Weights of a small image diffusion model: 48-pixel images, 135.6 epochs.
Rows from block 3 of a small image diffusion model, named by matrix and row number. Rows with one number belong to one neuron. Each number is 500 + 50 x the weight over its row's rms, rounded and kept within 0 to 999. All counts start at 0. Numbers have three digits each.
Before each neuron's rows are labels from the 100 images, of 14848 (inputs lightly noised), where the neuron reaches its largest size: "responds to" is what is common among them. Only what is clearly more common there than usual is listed. The data: Sentinel-2 satellite tiles (TerraMesh). In brackets: how many of the 100.
# gate: MLP gate (model.blocks.3.mlp.gate.weight, 384x192), inputs 144-191
# fc1: MLP up (model.blocks.3.mlp.fc1.weight, 384x192), inputs 144-191
# fc2: MLP down (model.blocks.3.mlp.fc2.weight, 192x384, transposed), outputs 144-191

responds to: snow or ice (46); clouds (42)
gate.20:374514542491486601477504373515509528512531445546519505549466474553457508574554433484514463481532621545426564544490519576507476577424562413537482
fc1.20:635409431444500445545536502476482406505524508442429497530602447515481538524507353478495532552467439503487563489513472468498484393473531474489494
fc2.20:397559517520487594457488430510527650469573477506544479551384462532491464471493542506476438412497561577442528499488521565482400519534447511493497

responds to: built area (62)
gate.211:505539398454495554561538477480541653498508472501571520486516569428482530519510570549514593589513495440516508538434551490505449446558542482478447
fc1.211:500526425525512467483471479516498492501493561513428498611446496591515502488523631484508534564538504459467530537455640472500537456549575417519426
fc2.211:470459523496505536403516465508559470492524517545487543519599547484467478493579397467467478512476504405454480477531503551492461515616415560339459

responds to: clouds (51); main land cover: water (33)
gate.47:475487527605458537523467520618448436459456601457519470487501551432599561502396572487378501471566509558488420557464543541497447496433556605481495
fc1.47:453524467463569441560525493518496466488538537467397462505461449550442463572520382522534574502483531443591549507554451527452592440495486422508570
fc2.47:511485454475553482462469413456428570499441452519583557426522546398477443382490545453547535577466442526492544509555409504493445537551443458533448

responds to: clouds (60); main land cover: water (31)
gate.351:503412496561476511533461496524525455522441469477584592479469571507545533433481559502457438481475566520609628497532557529565470532420530484500476
fc1.351:501462541467539538503485497491466476462503539569430500472483487500554504547461504591488548464535529436450410514489557524433465584532539459480536
fc2.351:469441464476492542525470435533404529529425531423587487465433532490505488423485440454490476444562552549585548521485426522521465476477505561469502

responds to: clouds (39)
gate.74:444551445505608452449458520505485508607520487513463492538506501468508470446490473531526439526554498510425465542520551509531443529508509469508493
fc1.74:451446438537481439433458627467535494504409521449441450448457510511549497524431506509444457545538521479475418498525428479517535556488447496514480
fc2.74:524555573454491552534461561554487434533490514535504451495553464509443497454490517504526485502521486436505515494453469537567576454547533529448593

responds to: main land cover: trees (45)
gate.240:536583559542509501466515468476516445491527488542486472494478505410513534464492594529512524489634546420472565402495535513494472560498439530531502
fc1.240:436391474454487549609528463387463503465543481506508564509494466530526463489542500397509566523405541501557544462541605494461534450571621465490538
fc2.240:532549592462469510335552461393546409492535518553491491459455495420558480494508550500476444535585456470497526415549545456469468516590458536476547

responds to: main land cover: water (35)
gate.167:508558423415502550522536429450528454496514507451402545512602483426488479519511517486508535484503561485447658489553435548489540525475476534435517
fc1.167:473459499448508566517483504543475483495497480511503494434390542473533573497525582525511472502560468519572599540559498542479441495474482482546442
fc2.167:465457531466499543514490495523445498487529504528482501425462535515485528500553554518501423536514465514563551529579494541511427489530479500556411

responds to: clouds (38); main land cover: snow or ice (34)
gate.378:492463518530509579477499514447597459493492473523517534495458549519523577521509528523495468400451497572511450543480524460508434635512531507524525
fc1.378:479476528486474511513539489562502532523496533491488513540549486530495522466447481521422522462560556462507519537570536480658508484570511502491556
fc2.378:536519537513459445436440487525430534525535498586533603585538470529543556520469525429409540535585546500410551516520524512679512505556535510506547

responds to: water (69); main land cover: water (58)
gate.279:452445525491512523472524522515488520525476442522450479486607537499567434485433525556539405549540348505496474481393462555500472423557483549546526
fc1.279:453479538527504496506508511464342466581481513500473471396535465439568440516491444540578499556512437409465476447402454531531567400501490534488458
fc2.279:522518553584523454456533509530588521550457572483494503582612533541527496507423539491559473537540394546451522462450495453515507476454521522477521

responds to: main land cover: water (44)
gate.172:624534532502507581425492505493553462505456461503481553503520517498576594512524547502480411430470506529530450479419547467501412563466518485403579
fc1.172:479524412486540453544472528550450496514516567482473494485532517509497507468580470566511526550486563432499575535583492479580495423478492530493506
fc2.172:512451507510576506478482540476450519493479462540382529469541469446494507433508460501477474486455495446534480468491489520523573509519480508468495

responds to: built area (71); crops (69); main land cover: crops (46)
gate.362:555430500554503496583508430512509518507520525477452502475549491525479476526511496572510621411530485479491516446553517567495589496591434572469452
fc1.362:393536456408500529421517517620509589497513481533472528506510483474401494517437527450494432503574550465522571523481410525493512453390530593446611
fc2.362:550453485568496491524465503556480519486557539477530377476435401522408524494450494522497583463463432505518554451480478543500517495466498526591526

responds to: crops (85); built area (75); main land cover: crops (69)
gate.80:527595351468493559537513440384496417489480537443489514518597463487524452509506485524507540500456480450486602542520516546483532551496477442506457
fc1.80:503588470500488407495488507508521540489487507416534482470424436456592553512538522580504559486421459489527401448517507487498482546554502465600621
fc2.80:543555499511498472503513447507522553476510475507528548508527463570514578560572497509472573504458556545383461442498450473501490559456427533429559

responds to: clouds (58)
gate.369:479521538515569423605483512538461470516477395480554449608501558509570544489477496488532502513512448524587596445487404493467519464359507466507488
fc1.369:587477477476458570417523490506534531477454617539600532413503428568501484508509581542472466429501499513476447590439509464534523521645499511434508
fc2.369:561538619398507457520539565446558439487459515569576590560537470441540570490545516479464451548490581483524495516482536510436450518569614483458399

responds to: built area (67)
gate.108:429515474514499638498447421417475444496510421533502503540608530457503446501547544452506516518504571409519559574435418470507587411432494523499616
fc1.108:542428483436506339489499507528426411490491515490466518449441573458492626480478573593516470459585491617528394450583550506500459594568425449487455
fc2.108:547533427487490506605491535448485477494425521463521446488454457515523547464449611493523476481480505527542577566468475396492574476374589445660563

responds to: crops (77); built area (69); main land cover: crops (54)
gate.114:438488480521499512607456484366480539503503529435544496550537499451552377554555554561520487514414468507544516497493542501513577513545501490501458
fc1.114:581520434595468616512511504513462529479518572482524513456537548458422447543449573427504509567462593554414461425459402460479487630581473460428533
fc2.114:560518463568515533475511501535563475489545493476388558483564480513459451553429478544471529528482570495456383396515521577517427478599401563465538

responds to: bare ground (81); main land cover: bare ground (57)
gate.149:539476492488516430471552499480467461529488521500519440563452606592554475492466541522541521515566534448451475487535494505543444443477506507572498
fc1.149:450512506465487460495544489496463397483489590472489433523499609551587483520481570522544482540524572509453459434579526485476453447476477502538469
fc2.149:538558495503510530490403560525578597463453443522499490512652445501506518498442536503501447502419428518404526482413444559509477543524592452451478

responds to: main land cover: rangeland (81)
gate.321:538599502581501466489538458513542480497501597490513484580540507555516572497511517484523480473487567442371522498575440456499484594447491480465453
fc1.321:452480516503478581562483512505494482484549367520457492544493535444469455517531439532498495503560538486526532515370562568493560512479484574528521
fc2.321:509478468620492502546580546506517476520454560456472466487452537561586470424458612474529560464429451549535464480588495527508428488478478478531504

responds to: bare ground (54); main land cover: bare ground (35)
gate.284:448585520499468483461578507506455503540553534471468436492561538541548587609513425489500512473461456453482385518460454423520419405560518504520468
fc1.284:449470489426524456494476504466502482487483431485550461466424516464504462453560537447515478510495580559505584395613522503463507504485469525477527
fc2.284:475555499433508498546529369530447517510607497479594391504478447436501485469587491471462518598458535508459504449541521466493547460587557530442459

responds to: built area (65)
gate.62:494508562609527479531522457540566506509511578495497536534416449460452492515522494467535467431538416469523500463571466487506465522437514553492591
fc1.62:509548506456503548424427560539531567496505483492443504426473471452477558506515502411472509574456600510425602396428506472496508479492479529425520
fc2.62:525421512610495460499515429566497478491575524454549461448381451467483476484560411471508423522523490525441508422496497487514568448489498510513522

responds to: bare ground (56); main land cover: bare ground (31)
gate.182:502396413484491534656509456610459513469494612426505525506566469500559543516402478521420535457459465482570441564522533521487481503503570606424454
fc1.182:510510547432510503446504507495401538491516521565542436457429521493506469490568512429520499597588625508505551458485489506487516366539521403560498
fc2.182:514510516540527458462476588501584475500489434493554448588448530491428485572618553523533499433500499493441538563424485447500449525442403474531472

responds to: bare ground (56)
gate.241:543560549466529502463599459442497509527567527494450410524462498508470594603521533422487465453506475504498484454461480478504482437563428370555512
fc1.241:418482422539520491563553474542451393513533521505504464540529502453581503529488461558507515564490569522507491407549505462463444511490570488439408
fc2.241:469553513511489498606478492595471481491581428533554435522459511413469431457552461523459587527597568537413474501499568466463601520481443538485474

responds to: snow or ice (49); main land cover: snow or ice (40)
gate.68:454500459451553493543551453423382481486566526553480388477528456468581505534518474515578578623404555494435443452543506385437421483518569490415415
fc1.68:475488517510493570523605454475525458509557465587508460594534475512436554549547521451464418525520531554527527386509486489538457504434513422544462
fc2.68:508428438456573575549547562628542519472564545455500563496472449520468499529480463479517461479521499539512503482544507546456585558454407483490475

responds to: trees (88); clouds (73); main land cover: trees (58)
gate.72:385565484537484481514468442530500551522504470480487497543441483547440421524580473581511548497510458508550494436499564540507600536491525496489636
fc1.72:432550422538502489512470491528501516477508515491492508545514485627435487527534538624498435460448483521513515440383522527495555497442513559493582
fc2.72:514590413476504521522467493566513505513461521456521448520497487714444497553550523569500479470460521514530525464471528534508560484449471510475524

responds to: bare ground (87); main land cover: bare ground (63)
gate.111:500569507531483496474522522621540510474558465514542407598510573574505478497522538606488511498545452509509496587469513468482412451452530558569486
fc1.111:541424498412506593507440515511478532563480448514561580396536380405456516484502405429485463554508492519591550499497474504547465480555509462409464
fc2.111:519483490555507481462490497481447536488456535482551526529528547551509493516513478571519536463541478384438459463433563440485603523393450534443553

responds to: trees (91); clouds (63); main land cover: trees (44)
gate.107:459500480463502517518518466541442532512527653458431536475544489435458508514549519583494397520495592484464522528602644563501501492514476487469572
fc1.107:426431531444483470556543460530366510547507584495466480477524542465449432522475439576509389546553532403473543528537572557542583446493513494512516
fc2.107:566523481505517527496417541462497419496446396539511488564521469601496493558512517467525582514520404455557500480426440459440506455552510405468531

responds to: clouds (69)
gate.94:493482414545441549478500502454533546510475478542515470489450441396532515447471573465548502450458502557421512494450559466523401642447478621424413
fc1.94:574483459485409555457562477443535512569487466528550499494485445509419524507503526440585477385532504501486576459464447483567413552580468534431474
fc2.94:537533465525480575470447495513497517489460438457429522456525498561508472453497491493546503511478460449448507491485472547495643483517458551531633

responds to: water (73); flooded vegetation (34); main land cover: water (34)
gate.97:411496595474483513473512413472504537494540513494402522493643555519472477540451551478498432566463505423457530536490494474505542575526504606451524
fc1.97:494506563485513461427480473547524358492537451460459496519489545500549528508484495645525488555423433482570422503465481484458501561470513517518452
fc2.97:590443486447493494478465532484482475496512548501472488553499500501568485465515474476460531360500548526391493532506436483534466496442493543568589

responds to: clouds (65)
gate.101:532465443570482561496450511511516600523484500493523561524517504521431464441501451419494424431420490498518598516421483538543481560485567613474450
fc1.101:493454593576486448534465513532498552480487506459483578466520516460541481441476468544520514498497544487574522477474451498470542563450522479504438
fc2.101:504522516416500446490525556421480431465505500534531521447518514525521510503511508493507559573473500439470406430565510460476477485591434425520418

responds to: clouds (36)
gate.330:485540479515409460428482484514493493569516451491537507545469528615479495514441487532340449503512438442508527565489520490704446525525502461538523
fc1.330:483431437412510524491483594501503505532500466471550461471520631527515497476508568532437462533477433529451449531511553473545466443451488545622487
fc2.330:478466505491444542632522519575473499551472502556509497586523474408462545463567497460431560508482485548479462464540483519575606450509597543449478

responds to: main land cover: rangeland (78)
gate.225:567453440493517510478600503537539503504488561463580476533454555627427572539470497457532481435470556528466525565600469530493446443447477421540482
fc1.225:617478433507514468515573492510601586503505586481519473534432520582434574538481507419525516369471592542431535570611468485475435504365447491474504
fc2.225:389510546497454506450383550462441516479534445455440512533536432454647483525547506532471560601496502440472475477427500470483512532570585563527491

responds to: trees (90); crops (82); built area (63); main land cover: crops (49)
gate.51:390534526536486522517472486485452367494519487529401495499525480456626448475497504558503589613521526486519455442506609490519495533527537545482460
fc1.51:510501500524490477514566498561460504473492526448515477576532521590492473584482485554500443397522455577449439580501429455501483391465549583497520
fc2.51:450487550499464570468473531471390432501567461615408501545503483504595478523527524576487519609520554559467440418458620433500420563544548567469419

responds to: water (98); main land cover: water (88)
gate.35:451541589490500550433447496467460490483523422567472532523618415422557409449572506534478479610537478537473487441377526479494566512623525566451467
fc1.35:424536589505494554467441490417477538461495430558493551505554472431553441445554470506464447555482514549519501472412619536463512494625546459446428
fc2.35:488525500450532447497430536529549574536510502486518497531434564595492596509563469442539496385486593566427469482508544464527508421452401441468563

responds to: main land cover: rangeland (43)
gate.159:414520531517483461432496496579507448484491550542448517633472465418555499528546284495510503492436531576476494509484470491485427537546462514400479
fc1.159:623517464498491490481549577411529484507511497570610437447514674559532530482492608559482504526511465587469522431563497448510478516488437535518415
fc2.159:557483473546486522598482483412515537490506470455465432397529448545400493447481660491483533513519426431502522492535521532494591464450556434561492

responds to: main land cover: water (29)
gate.290:568565508487498489447539470418550503517531422607488551539590427485422451441582500517651499585461484531410528432484454467494531518625454411494442
fc1.290:449483507500476553505448535541576416488472453465477560496534498563570516470450550542453460472479332543523443523485572562508452560521465539569518
fc2.290:530557453415526471417459425387584563472546439496516473439490484491421483435539530430544498542467518513422573457566402448510509484449395482588503

responds to: water (68); main land cover: water (39); clouds (34)
gate.173:528413474445518534462536522537473520490526454504557421492489470447512455544527548441418499570559475503596558353522480486544462447520480424382481
fc1.173:487566565518538519474475497497517472624588354528431454543508484552467445539534501587497540593496537570435464553407503489540553499476515521550524
fc2.173:562503426491483514542575520503420543544502577458544529468539474486457493539529405500549518481460479406487462478640513499480417504491539442455405

responds to: main land cover: rangeland (47)
gate.380:532445562575625495604534471551436467515469607555510508481437562521518599514419503519481522384552511484592492553422552544447448565488537518472473
fc1.380:497423523525441545463489507431554465519445465513549554491463577540521549453508512492438455486504512515464488522567582517602463549399420535597508
fc2.380:483496539568533530522418475510478499525345565523553532463497529505613502427441497490507510553497474425505526487453596506473535434482565598498538

responds to: trees (91); clouds (88); main land cover: trees (53)
gate.344:442412546444620474632497451509442402547516457452504493487464547431483416495469426484556486620501533439607562507508562562494576459375543457534581
fc1.344:620548598455494511376472468524478423481514458535502569513506523571466491443532527538500513558517423406470457542429408550493563472526476463529493
fc2.344:501532518561404567415543533438491555438504594608480556518589399545555599517565524559449509451576479442440406471462484417432452512593474498435543

responds to: snow or ice (43); main land cover: water (30)
gate.65:568527463496459500525511446503504515423492519498505536496457413532454485525431496496332524488454482544547532536466426491453515517567469412515526
fc1.65:573495542442466483532527422543451524452542517531529506480515440517421451518495556521431564547516532467576549505504395515476564494566479439514519
fc2.65:528472558524508498490496530478412524617486514546441529439473573436513477544477622522694505481526457509460536472522482562584542594483546513508508

responds to: main land cover: rangeland (52)
gate.203:424538531539495459521513492628514541498530539485491510474588512397441536528523529444508596459491508526526526534471452452485470484463460572560575
fc1.203:450423528569488516584461442551549562507493547460407567552528360461474499500493407441513555464460466517512446589445441515498537526470555475400493
fc2.203:437452549487510534509466490540508503488469520552542523416576517390444529534477609477516568462520482549587524495448484436470485446507472522589623

responds to: clouds (57)
gate.248:398482455467541461507472486550480439469513509473403510497470494491492446521465540481483452543495498426497511548511519500363525490507464524510535
fc1.248:551550586459479490522455454495402403503465512514487548462528531508446479445418537503493453571577486388604495456408454543494571477537523476518534
fc2.248:536510556547535553506559550477504519509507524543483558546499542469497482561522587408530493579521458525527546498520410542517466481549539484500548

responds to: main land cover: crops (41)
gate.340:453641561455502506524516415537457467508522457507384492421532482408449451604524433559496493442479536556467494493505423515502549538466510498507570
fc1.340:490443447424495528515490528568558649495475525427492533534491462511401493464474461399504497507524454405583557508488525548500505444528471538510569
fc2.340:459607581450486522500513514461456391498475442478527456451491506465423499554469461461490516450490504605445473474553428517512471489510557511464507