From a checkpoint of a small image diffusion model: arch uvit, trained on Sentinel-2 satellite tiles (TerraMesh).
Rows from block 4, named by matrix and row number. Rows with one number belong to one neuron. Each number is 500 + 40 x the weight over its row's rms, rounded and kept within 0 to 999. All counts start at 0. Numbers have three digits each.
# gate: MLP gate (model.blocks.4.mlp.gate.weight, 384x192), inputs 0-95
# fc1: MLP up (model.blocks.4.mlp.fc1.weight, 384x192), inputs 0-95
# fc2: MLP down (model.blocks.4.mlp.fc2.weight, 192x384, transposed), outputs 0-95
gate.317:470478550481453411520502434543494495507394545484519471539562505460491527540498486461518505501472387512494478523468474489448524515514523446485520543491525484485454568489469563473462485525451494470559408536566532473519474543512568432481557483458501527547512491493507513531496506561500501462
gate.318:452550508459631465450564540481521484510488500539485438494520466532463541462592463434443496521476527516471483504512487430445535570506440513518527503487552478522453530505517479568447539560495475462536484614509499519454547471518443451468472504540520574483495473484463461536540529474521529512
gate.319:493509499550557500537493636470452505516550476501482456582438476564498501498546478547515470454380547472478500602473593582497506462495495553454469499535557550506461469500453425502563534524515455454437498546485449486430460507492439465563488463498567568515490479534549539499490473482486540444
gate.320:518503541551527554480501478501505495465444523510568552498518589510477447536459529478520542503545529487531483424448496428493548467522433427504574567498521436490444515421517483442482502439517446557485527580552477494555557513521549499498476503514518498518486495511553443530518494488488509548
gate.321:549491565515444397519426489520542515561514537499485436538488566493478517484475519552453525524488496526436516415511490551499501469541470460503455513514468501487433447464476547483532430555497501569517526466444496436472461491429522433562502462499514481488531504442469487521553494511451550493
gate.322:521523462586549465514581535449518498507550504460459476490513487465549499544476503490480459506479465556530503483481534527567567490499517507455521532566505517538425486481478577410500468479496550489477378477429442465406504562490438513500563502463437464510503514519460420439501498463514473483
gate.323:470452471556474497540499559489451451489501496513509473489454526509546507473601512481460440351419496446526495536512461438486528519545478496549531578451409501501545499524527544511407512449540529528538510491491563478508500461495482580506463555555494473520475533538461435473507572456502568526
gate.324:482570536562470473534494570514478502503458495332430551508484489524471486534446503504481504511521494485398484492524482522506416477490518524470467461429510419579517527474508504528489537532564536518481470468399513480485474551554497533550464521574545547537531517498488492532494540505581483454
gate.325:464477458499505587547492486467509573492534487505479456505491437559480560551577524564459553441574539535504476572522534480426592419412564536494505505437475444492479529561568463530597468506501490442531526501503476461473529562517509493534537499478494513527491462492584492544507471473514511498
gate.326:463494582484496487544542522457488563484549475516447516528471574522512502513449560515555485526466511503600512456586590491476538515474508500446537519400588482484479418438473516507487535481487555495495473578476502531415481489484499552529487589492487480462506562507528526404505480511456539484
gate.327:483509542536477458441459533487504447486565502525450467468473469490509448538515555659474518507492559551470516426504509468500491499486528574504477507393523475635471524598504520486499473551557513487505541432548474531458489520563509491544532454445520497512513472513588517459482533512503496483
gate.328:533518486504495491524523576469519432487506502525475522521400510531503499538526482489512509505554546496509476514509463524510538495483531589473476460509541519508585575473455417478543580519470489520452557484528489539518620528459411512595535429569468510518438442530476512511548565484517496527
gate.329:555525453534507477483493498539495501504460465488511500490539528529515463514401415452468530497453541500468491511466529430495430445509381524523509624449439479536550469503501469508476498516479517535579449516528514470526469545511528529498557443482470433460439514511462479511439567485431471557
gate.330:501529456525501508488514518453518462484503479567554559498486468543446451493513469480505486482427514541490476568559576497492498521530535513468469485541520475596508472526485466474582520518490462462533544475591501475527569484539531520433480504567517522511503477475562531445453475470545524469
gate.331:514555560574454578492550442463438499549521565509485568549424455468487532478452482539468512501470474563514476489526503467409502533502501510578585463475523516573551528467542435516523416525514477536564526496516488504516505405525498525460454543562520489409478516460500590452507552430483460507
gate.332:517490503486513443484512511467529466510474423472511490476532519504539469547466501491480481499479568475477495502473513528520474474574484500466460545460542562487431481538448514492451507450443529448543392443486481465491544520473552483487515463479429459552525493487522511548487447539497472544
gate.333:452522428530470491530493480463493552478526501574506495595528544558504451483496459520468517500468478514453522457487473526458546550542546497566509452540500509459477530477508462498488452485434580502504426563501467537469467495551536497499487485500543607510444450543586532472535547455483474506
gate.334:471493508405546463532507547500562512646516475610559500547420465529478519532569556489465543488509516487427456490528453549416469453471558491468507477520522480498475471534479481452573481459576520503516471475464507423492530545473515460422536462524522510530440453519460502473447505546529577529
gate.335:483523477494478541537459546501515577534581475506516412438470525516445501553525491472466403497481472487468455452429555550549577467448548537572484520462434428536569528537518473445515527508480478465451430489537480457449570537503529541548521409486501512514518511501545439546588472489454479486
gate.336:553546501503485420443540514469505502507519529534515491484424567463516559538593531551505490507476533485444525591478572473430537513470491511497455379491477483468473520494479507496548466516464426539525535511478433505501519439499507468498476517507553443421485499494541417521555493546537547517
gate.337:535505560527490513450499528479491412481470506553509509441494510528482502538440498437575503499448543565437539482484524559520514475448559513406441474441612504436529494507459453536565516514503457573515481503486539466576457458536536525499471422473434506584468478496585469512437553484463534530
gate.338:486508454568534486506531502520492464492503509457477462509468539482573517541491530505477501484460510545436505471491448467509452478549488541478506549507446502520428465561451555458496477528468600553562433508524524577457513525511470524454597493444560494435380484522468498533485497510485543474
fc1.317:513489551535500503444513420521525492490529476468487475435469521538473493561423503479485504502553512522438549489492408535510517522472450503575551466479483526486590544556532602500556455529512495505519545475474523506514509463451452496567481466444469460422559533514450419520505543487498514516
fc1.318:550479549576521520488484442518480444499514513429507529528525494570433442432512507522466497464502394529436524445467451506497477452470534509495496453522550427451534481581533458565538545534471489460538470573527489481549524495500446506476552450474492529531585477503439557571481522452465492476
fc1.319:498448534509536484508473522531493516551386515475540519524519513415533502438491513534558470492465476467572497474477482464559420486500458508487503507497562479497471481500538493485403498534511543550491408555470566459492423552535539466458447532475541503539532566461484552518470381530478517531
fc1.320:498472515510484509458492495518525441521477486514529443477561501473551478486507463522504446495571491517491528461427510484499594481476487427527502516597526526446498483528469501457512498485479495555545512491486527453494507497503440449493543513407500538586521428475534474475548493453568489490
fc1.321:456563442444443507527515497474435454478530457629524515465518412504496509570538451532565550434496539465531507489534488466479445551471503529442520481459445517460545478554470505459488542518495541570548530444513539549535580518522475541502455517596458510483509501524469446489375511440539446503
fc1.322:502466513558477496514551464494513508493508497474514450553516444500526556468502481467530504499449386547499501467469517480536529486546512528431564555561537539568454534450533516437495523498506531523509420473442471458402507591470489514460615552500430462469517564482512491456498485482517522567
fc1.323:525465532545430486520519454587517518513542521465493477529548509468504468526462540491499611551526523529457500501457525578499502468457495562532575475536544492588466509470427413566555477561488479435424458514507428480510473510528479453495499349530516503483436480498512553495511504522485526548
fc1.324:535467470433462453493473384536503545522595504620526447564496533472458513408506489519492494511467460462522552457496493525412565492584510454521524576499484490451471430497490456448411467438462546514509511477510538412521485497410572428469556561444472545452516527480487485465498505562484458529
fc1.325:536549521450564417440514485520492385498404513494508548471465539503501474457504476493457426585483489489448524445535462492563462589563462533470487453584523544493522504446425537494472501505497503556509506489514497562514461483461468528441490513463522518470516475513450483521557548517480479456
fc1.326:530467472497508570544424483533493508479421501479502476523550424507476459470459443474463523448500499491465506534455466481493459444481465572586505508511455533465473542587544477515397439478504491525500510429539566509497510544525591477514547467561533480485479469507485486503467488521527516538
fc1.327:519521541493464484477465505495502554497491496520495514546537489465565558517514515535513502496520520553446480552534458535566544428516494552472475479473440490522517486467500503570494474526523458543400486546506522412532532468519466554494539515479473544444522508501528510516456547494458466432
fc1.328:468540432484571473522464499439490526520578508494516494567438499537438448441537448608548507491496553483496515550499545484435467508532457561516481536514546550488500454484455459413519491530481467536479509503512527476526501521495522501519486545578508428483544478495564527497473513458449529452
fc1.329:549513500554445492439453533501493548511479528505518516488471498521467511415489474584527525491535489550438465484492509502438400427489451473512515555478488403550492492462468481490482602509482490568561463510436546473524457518491520479490527514442497438476466508504477444510428485537420431556
fc1.330:556478505349522490461451571505450508556467505465483465489535529411521509482470462500547477503496541457574466448543499495510507474459467469493531573496468530416489472558506505540506424469534531545447467585446515447501440524470517444494493512444505533463559557488482490567468482520475555546
fc1.331:521483533468506464519453415536464543482505547500478513479519587543458437476444482588544485485544446555566486464497523442527595487538440488523504570487488440425557501488494463553512464501497522531509611536481534530484497517532457475581552529553488505493488492485503456596460516498498500504
fc1.332:473495489490546489504448493425576487583494459453540521486509473483553489499480521469431507503486533499508470504511507543526505472559503557494445491490582549461400495506476558474536470406496500490559472499443474445531461489515537455442541477504488414537542480469521477552486485541500491516
fc1.333:498474510542538465488511489522490484489485491508451510392491453442477546506514583526486523485552519499476497579503492405519465486498496525472491603483488488527562451579542521497497540484510441479437550476443543400548490497509424493505536508578489452521485496506446474506492508523519495463
fc1.334:501476486496505472487489607510463560535497484506477465517494487521481510489529499579416383519501470418423523545417462520450519484491540524501462506497498488481493549526550474485436531527528500589496562524444527467517478516422527530505550509485588498508492413514513519534518536517522541466
fc1.335:509459487476535382424539483501490420513396490472491612477564538519547455506493497509532578476489491507509505521528440484481433500529463509474501500540596548468462482458483574458485461513503495529512557493500504553549485520502470458483466515508502532528500450504440536452447519534527480488
fc1.336:486536475446492544482494508509535452501495485447511443458532526540557558487516487531634495497475537517472528532519474486469495510492510457488531440441528508521460469483530506382449451511511479521483518512470514598452527472531530514478512524576517531451502522497585457513589487577552425574
fc1.337:489517494464542537536525512513513491489543500482500475532369495547488439502530486528415524479590512470600479547456495511497552483505484502557584504543481487531464498520537528518465469479499515562509570512510427552390474538473488493506466511507611501490535528483391521483568477506561467470
fc1.338:513576489443432519428480526513521523498441486496519578486509416548417520529575404454510453521548467485499511476536541504526515514472527480474457423548423558415559535410519467513527509521479458502538514509498499487522471509512524505536426488539486492508547503496479462538499478534459441444
fc2.317:507478514511517454459455521491495553399502512470607552486411496442561456467438502561584561503481476503544457464505472480470521478557541499503487474531520526528556478473477452506497465479483506534485444540430509513496466453500496512523481479459502545531510522491494524545506490498489458584
fc2.318:499520482452466438502519472458520436534493482484524508439514471477496530507455491531451465532527545553599439483463492538449486487482469475509468573489533510601442484506472481528525489449552532413505552490528459445505408445490502444478554505497471541537462456490547571490487558623464583482
fc2.319:477500534532511529540515474525501517596472494479516503524504548417511530516463440459532490497459478510512517532507472523610467468461444581448490415507578532510511449524491473460405495493528557455469445539447504508527469460471492500480455494493533477588469554484479540527488399528486547497
fc2.320:505537491452511436465507489498530455655466463476484515407481576580479470562482447493489477529559531505529417528496480512482585433511454477559443522481499455510491577506466491487545490482546475424516528462552428519483498474473477478448508534458469522533453501438542479484533569522494514546
fc2.321:524511541481415462539467499457496517418519540441484505526490479495417537577493472514485533462473518506463540448476516475526456500535484518451485492470429517470494431520524570443543500476508521559503513423451528501478616540503516515533443494556488528436526544502433468504405489411504474535
fc2.322:538492541546501446517486521512506519505486486507463527421500477508379433505487461469530496487449447488477497505555508521568522490476500416534478460542517490413492477506514508537389452510487494488465469504470478482557551512545486459533463467435483519435567508505551452475579426494574479496
fc2.323:443467470483557529524410526504528544534436471510522490492502472503446485475574433490480499554559477537462524489524473490495479517499488461455446455472451476414520465509535512507539481476483530591611500507500507543494493528502556477498591520472537498505610482494503451540543411479489456470
fc2.324:525487476414449417494507453495524522446567501556520500512525479538444575473513537543481474497468508515523497461540453564451475513467518487482454529478546526525489444421555435539410540527484488477509494516448534448592562507502555477473660526506492518489490482526598503495542439548515492470
fc2.325:508501486517522483537473491470514494473476496440442491504554478485501470497479577503520544487476419453593473470525523550514473464473436559505519521445551531480531459503489499553459510513563539456459409544539452465559543466473517513493503490606489516594513527449452495441430573458500552542
fc2.326:417549529522606496571544506471527525519503476527515434518485525441522517525447565485513505514535473501549479547529507439568487593450453420488502501436524492512518404450490480502499517462484484436387526462510498500467451444497478439438549547528482479517511402498505554552472509555500567495
fc2.327:528523583500533465498475506478465592496499514484515589475479583515429457492466482471446519517411533467521570457427522420472509518521571529529467493478490483543538570540478497388447504521448526488543474515441508469428498490481576552508508497471554513495516563465500488497465436448495482528
fc2.328:481488499394487510473532566430430526536551493515516480519435487557461419524490515573544517506503556480486481493557535510465479461589508485462491525535478567482498522464491509500536530548513498544453493525573443426491441530487619449479526504566444505507506486472551492518473526492442528539
fc2.329:527472465424490517489515496524490425458504537471490447490535493481470512500493514459499490558569510532545447487490507555428489499485526526489546457532529544590451565395484494572587425520490578467511518442564472510571479509450493516511454503460464516493432429505554515539530585516506524522
fc2.330:556499506429530524416498464518475503589416475523469559526437534513508432570543549503495534521456509478577513441509526535525510505422482522479561580517493495471479514571553515447522532469531507418446412447441465495424422450450422440484448521430486556473506538468412518478515483471454543548
fc2.331:424484544529516579517562550490520518444494525476488527492486457529511606461470572452492512500478531501533522522575489468461506562458490500590490420418549520542553505475516468562490554525523519499500494512521552496531484389501452541503495509545495558481556454525514556489516474510442561514
fc2.332:515537487482438440543498459486472498505543529478533540488546501472533508514510492541483538466505507429492468499503482489540601544534487496455509546558486547496502541494540521523454540453518605537490469467487462476435531483538482509521531526516474515442520460451509515559507500530497496472
fc2.333:477479513472560545484477501459518493467507504491538498529503565529538517483467476502496484540540593525545476463527480551482581551533505574520491402514569438520428549501460488466548458458496573531518502513542439489472529507464498485494435534479544509522419532531551494467456510467446491533
fc2.334:488497526606482515489491499497557548527470520525486501478487521538531533525459435539422531472558483484428490505455540507550594498553461478470454453477547357533519445557535413521417533548515455496564534553527521478502526470474529573539511522493565501557537458530480462499501528506528447465
fc2.335:502481500583479530501489497510483466466540496494473520482491503510487507467427514515528518476464427501586501511465459575507458484484478570512564494454549562502540427554531530507440541432545496484485402503491516493525563498428552555511515513500526468577542568485599493443429482490533534549
fc2.336:555472637507496446514473507465463514437540513495526561471530567491409497495455455440450531490443523416505500510519568487522497513436511551536487494493526501546492550525482511462457455534458541454471463461439487461495492506495505504482405492469485510450513571473542483486459458412529463502
fc2.337:526477568542537424488498480453509494528545502499502553513516422512501531484527499491532469502472548522488491450602452577517422483450477482406460469518499450560502461467500466559407525498522534408477477534489515458511484546525545453492589506504480550470530463491484477472465484519513500439
fc2.338:450533569510538542538540504481520485498501493539545459540455521427567549516397526469489495498539517503551475567485491498517507544444445530512509521470570486583497467474506490528519504446485466413416506481480503453486446464509469480437451540539504411531484491511545555443432540555505527541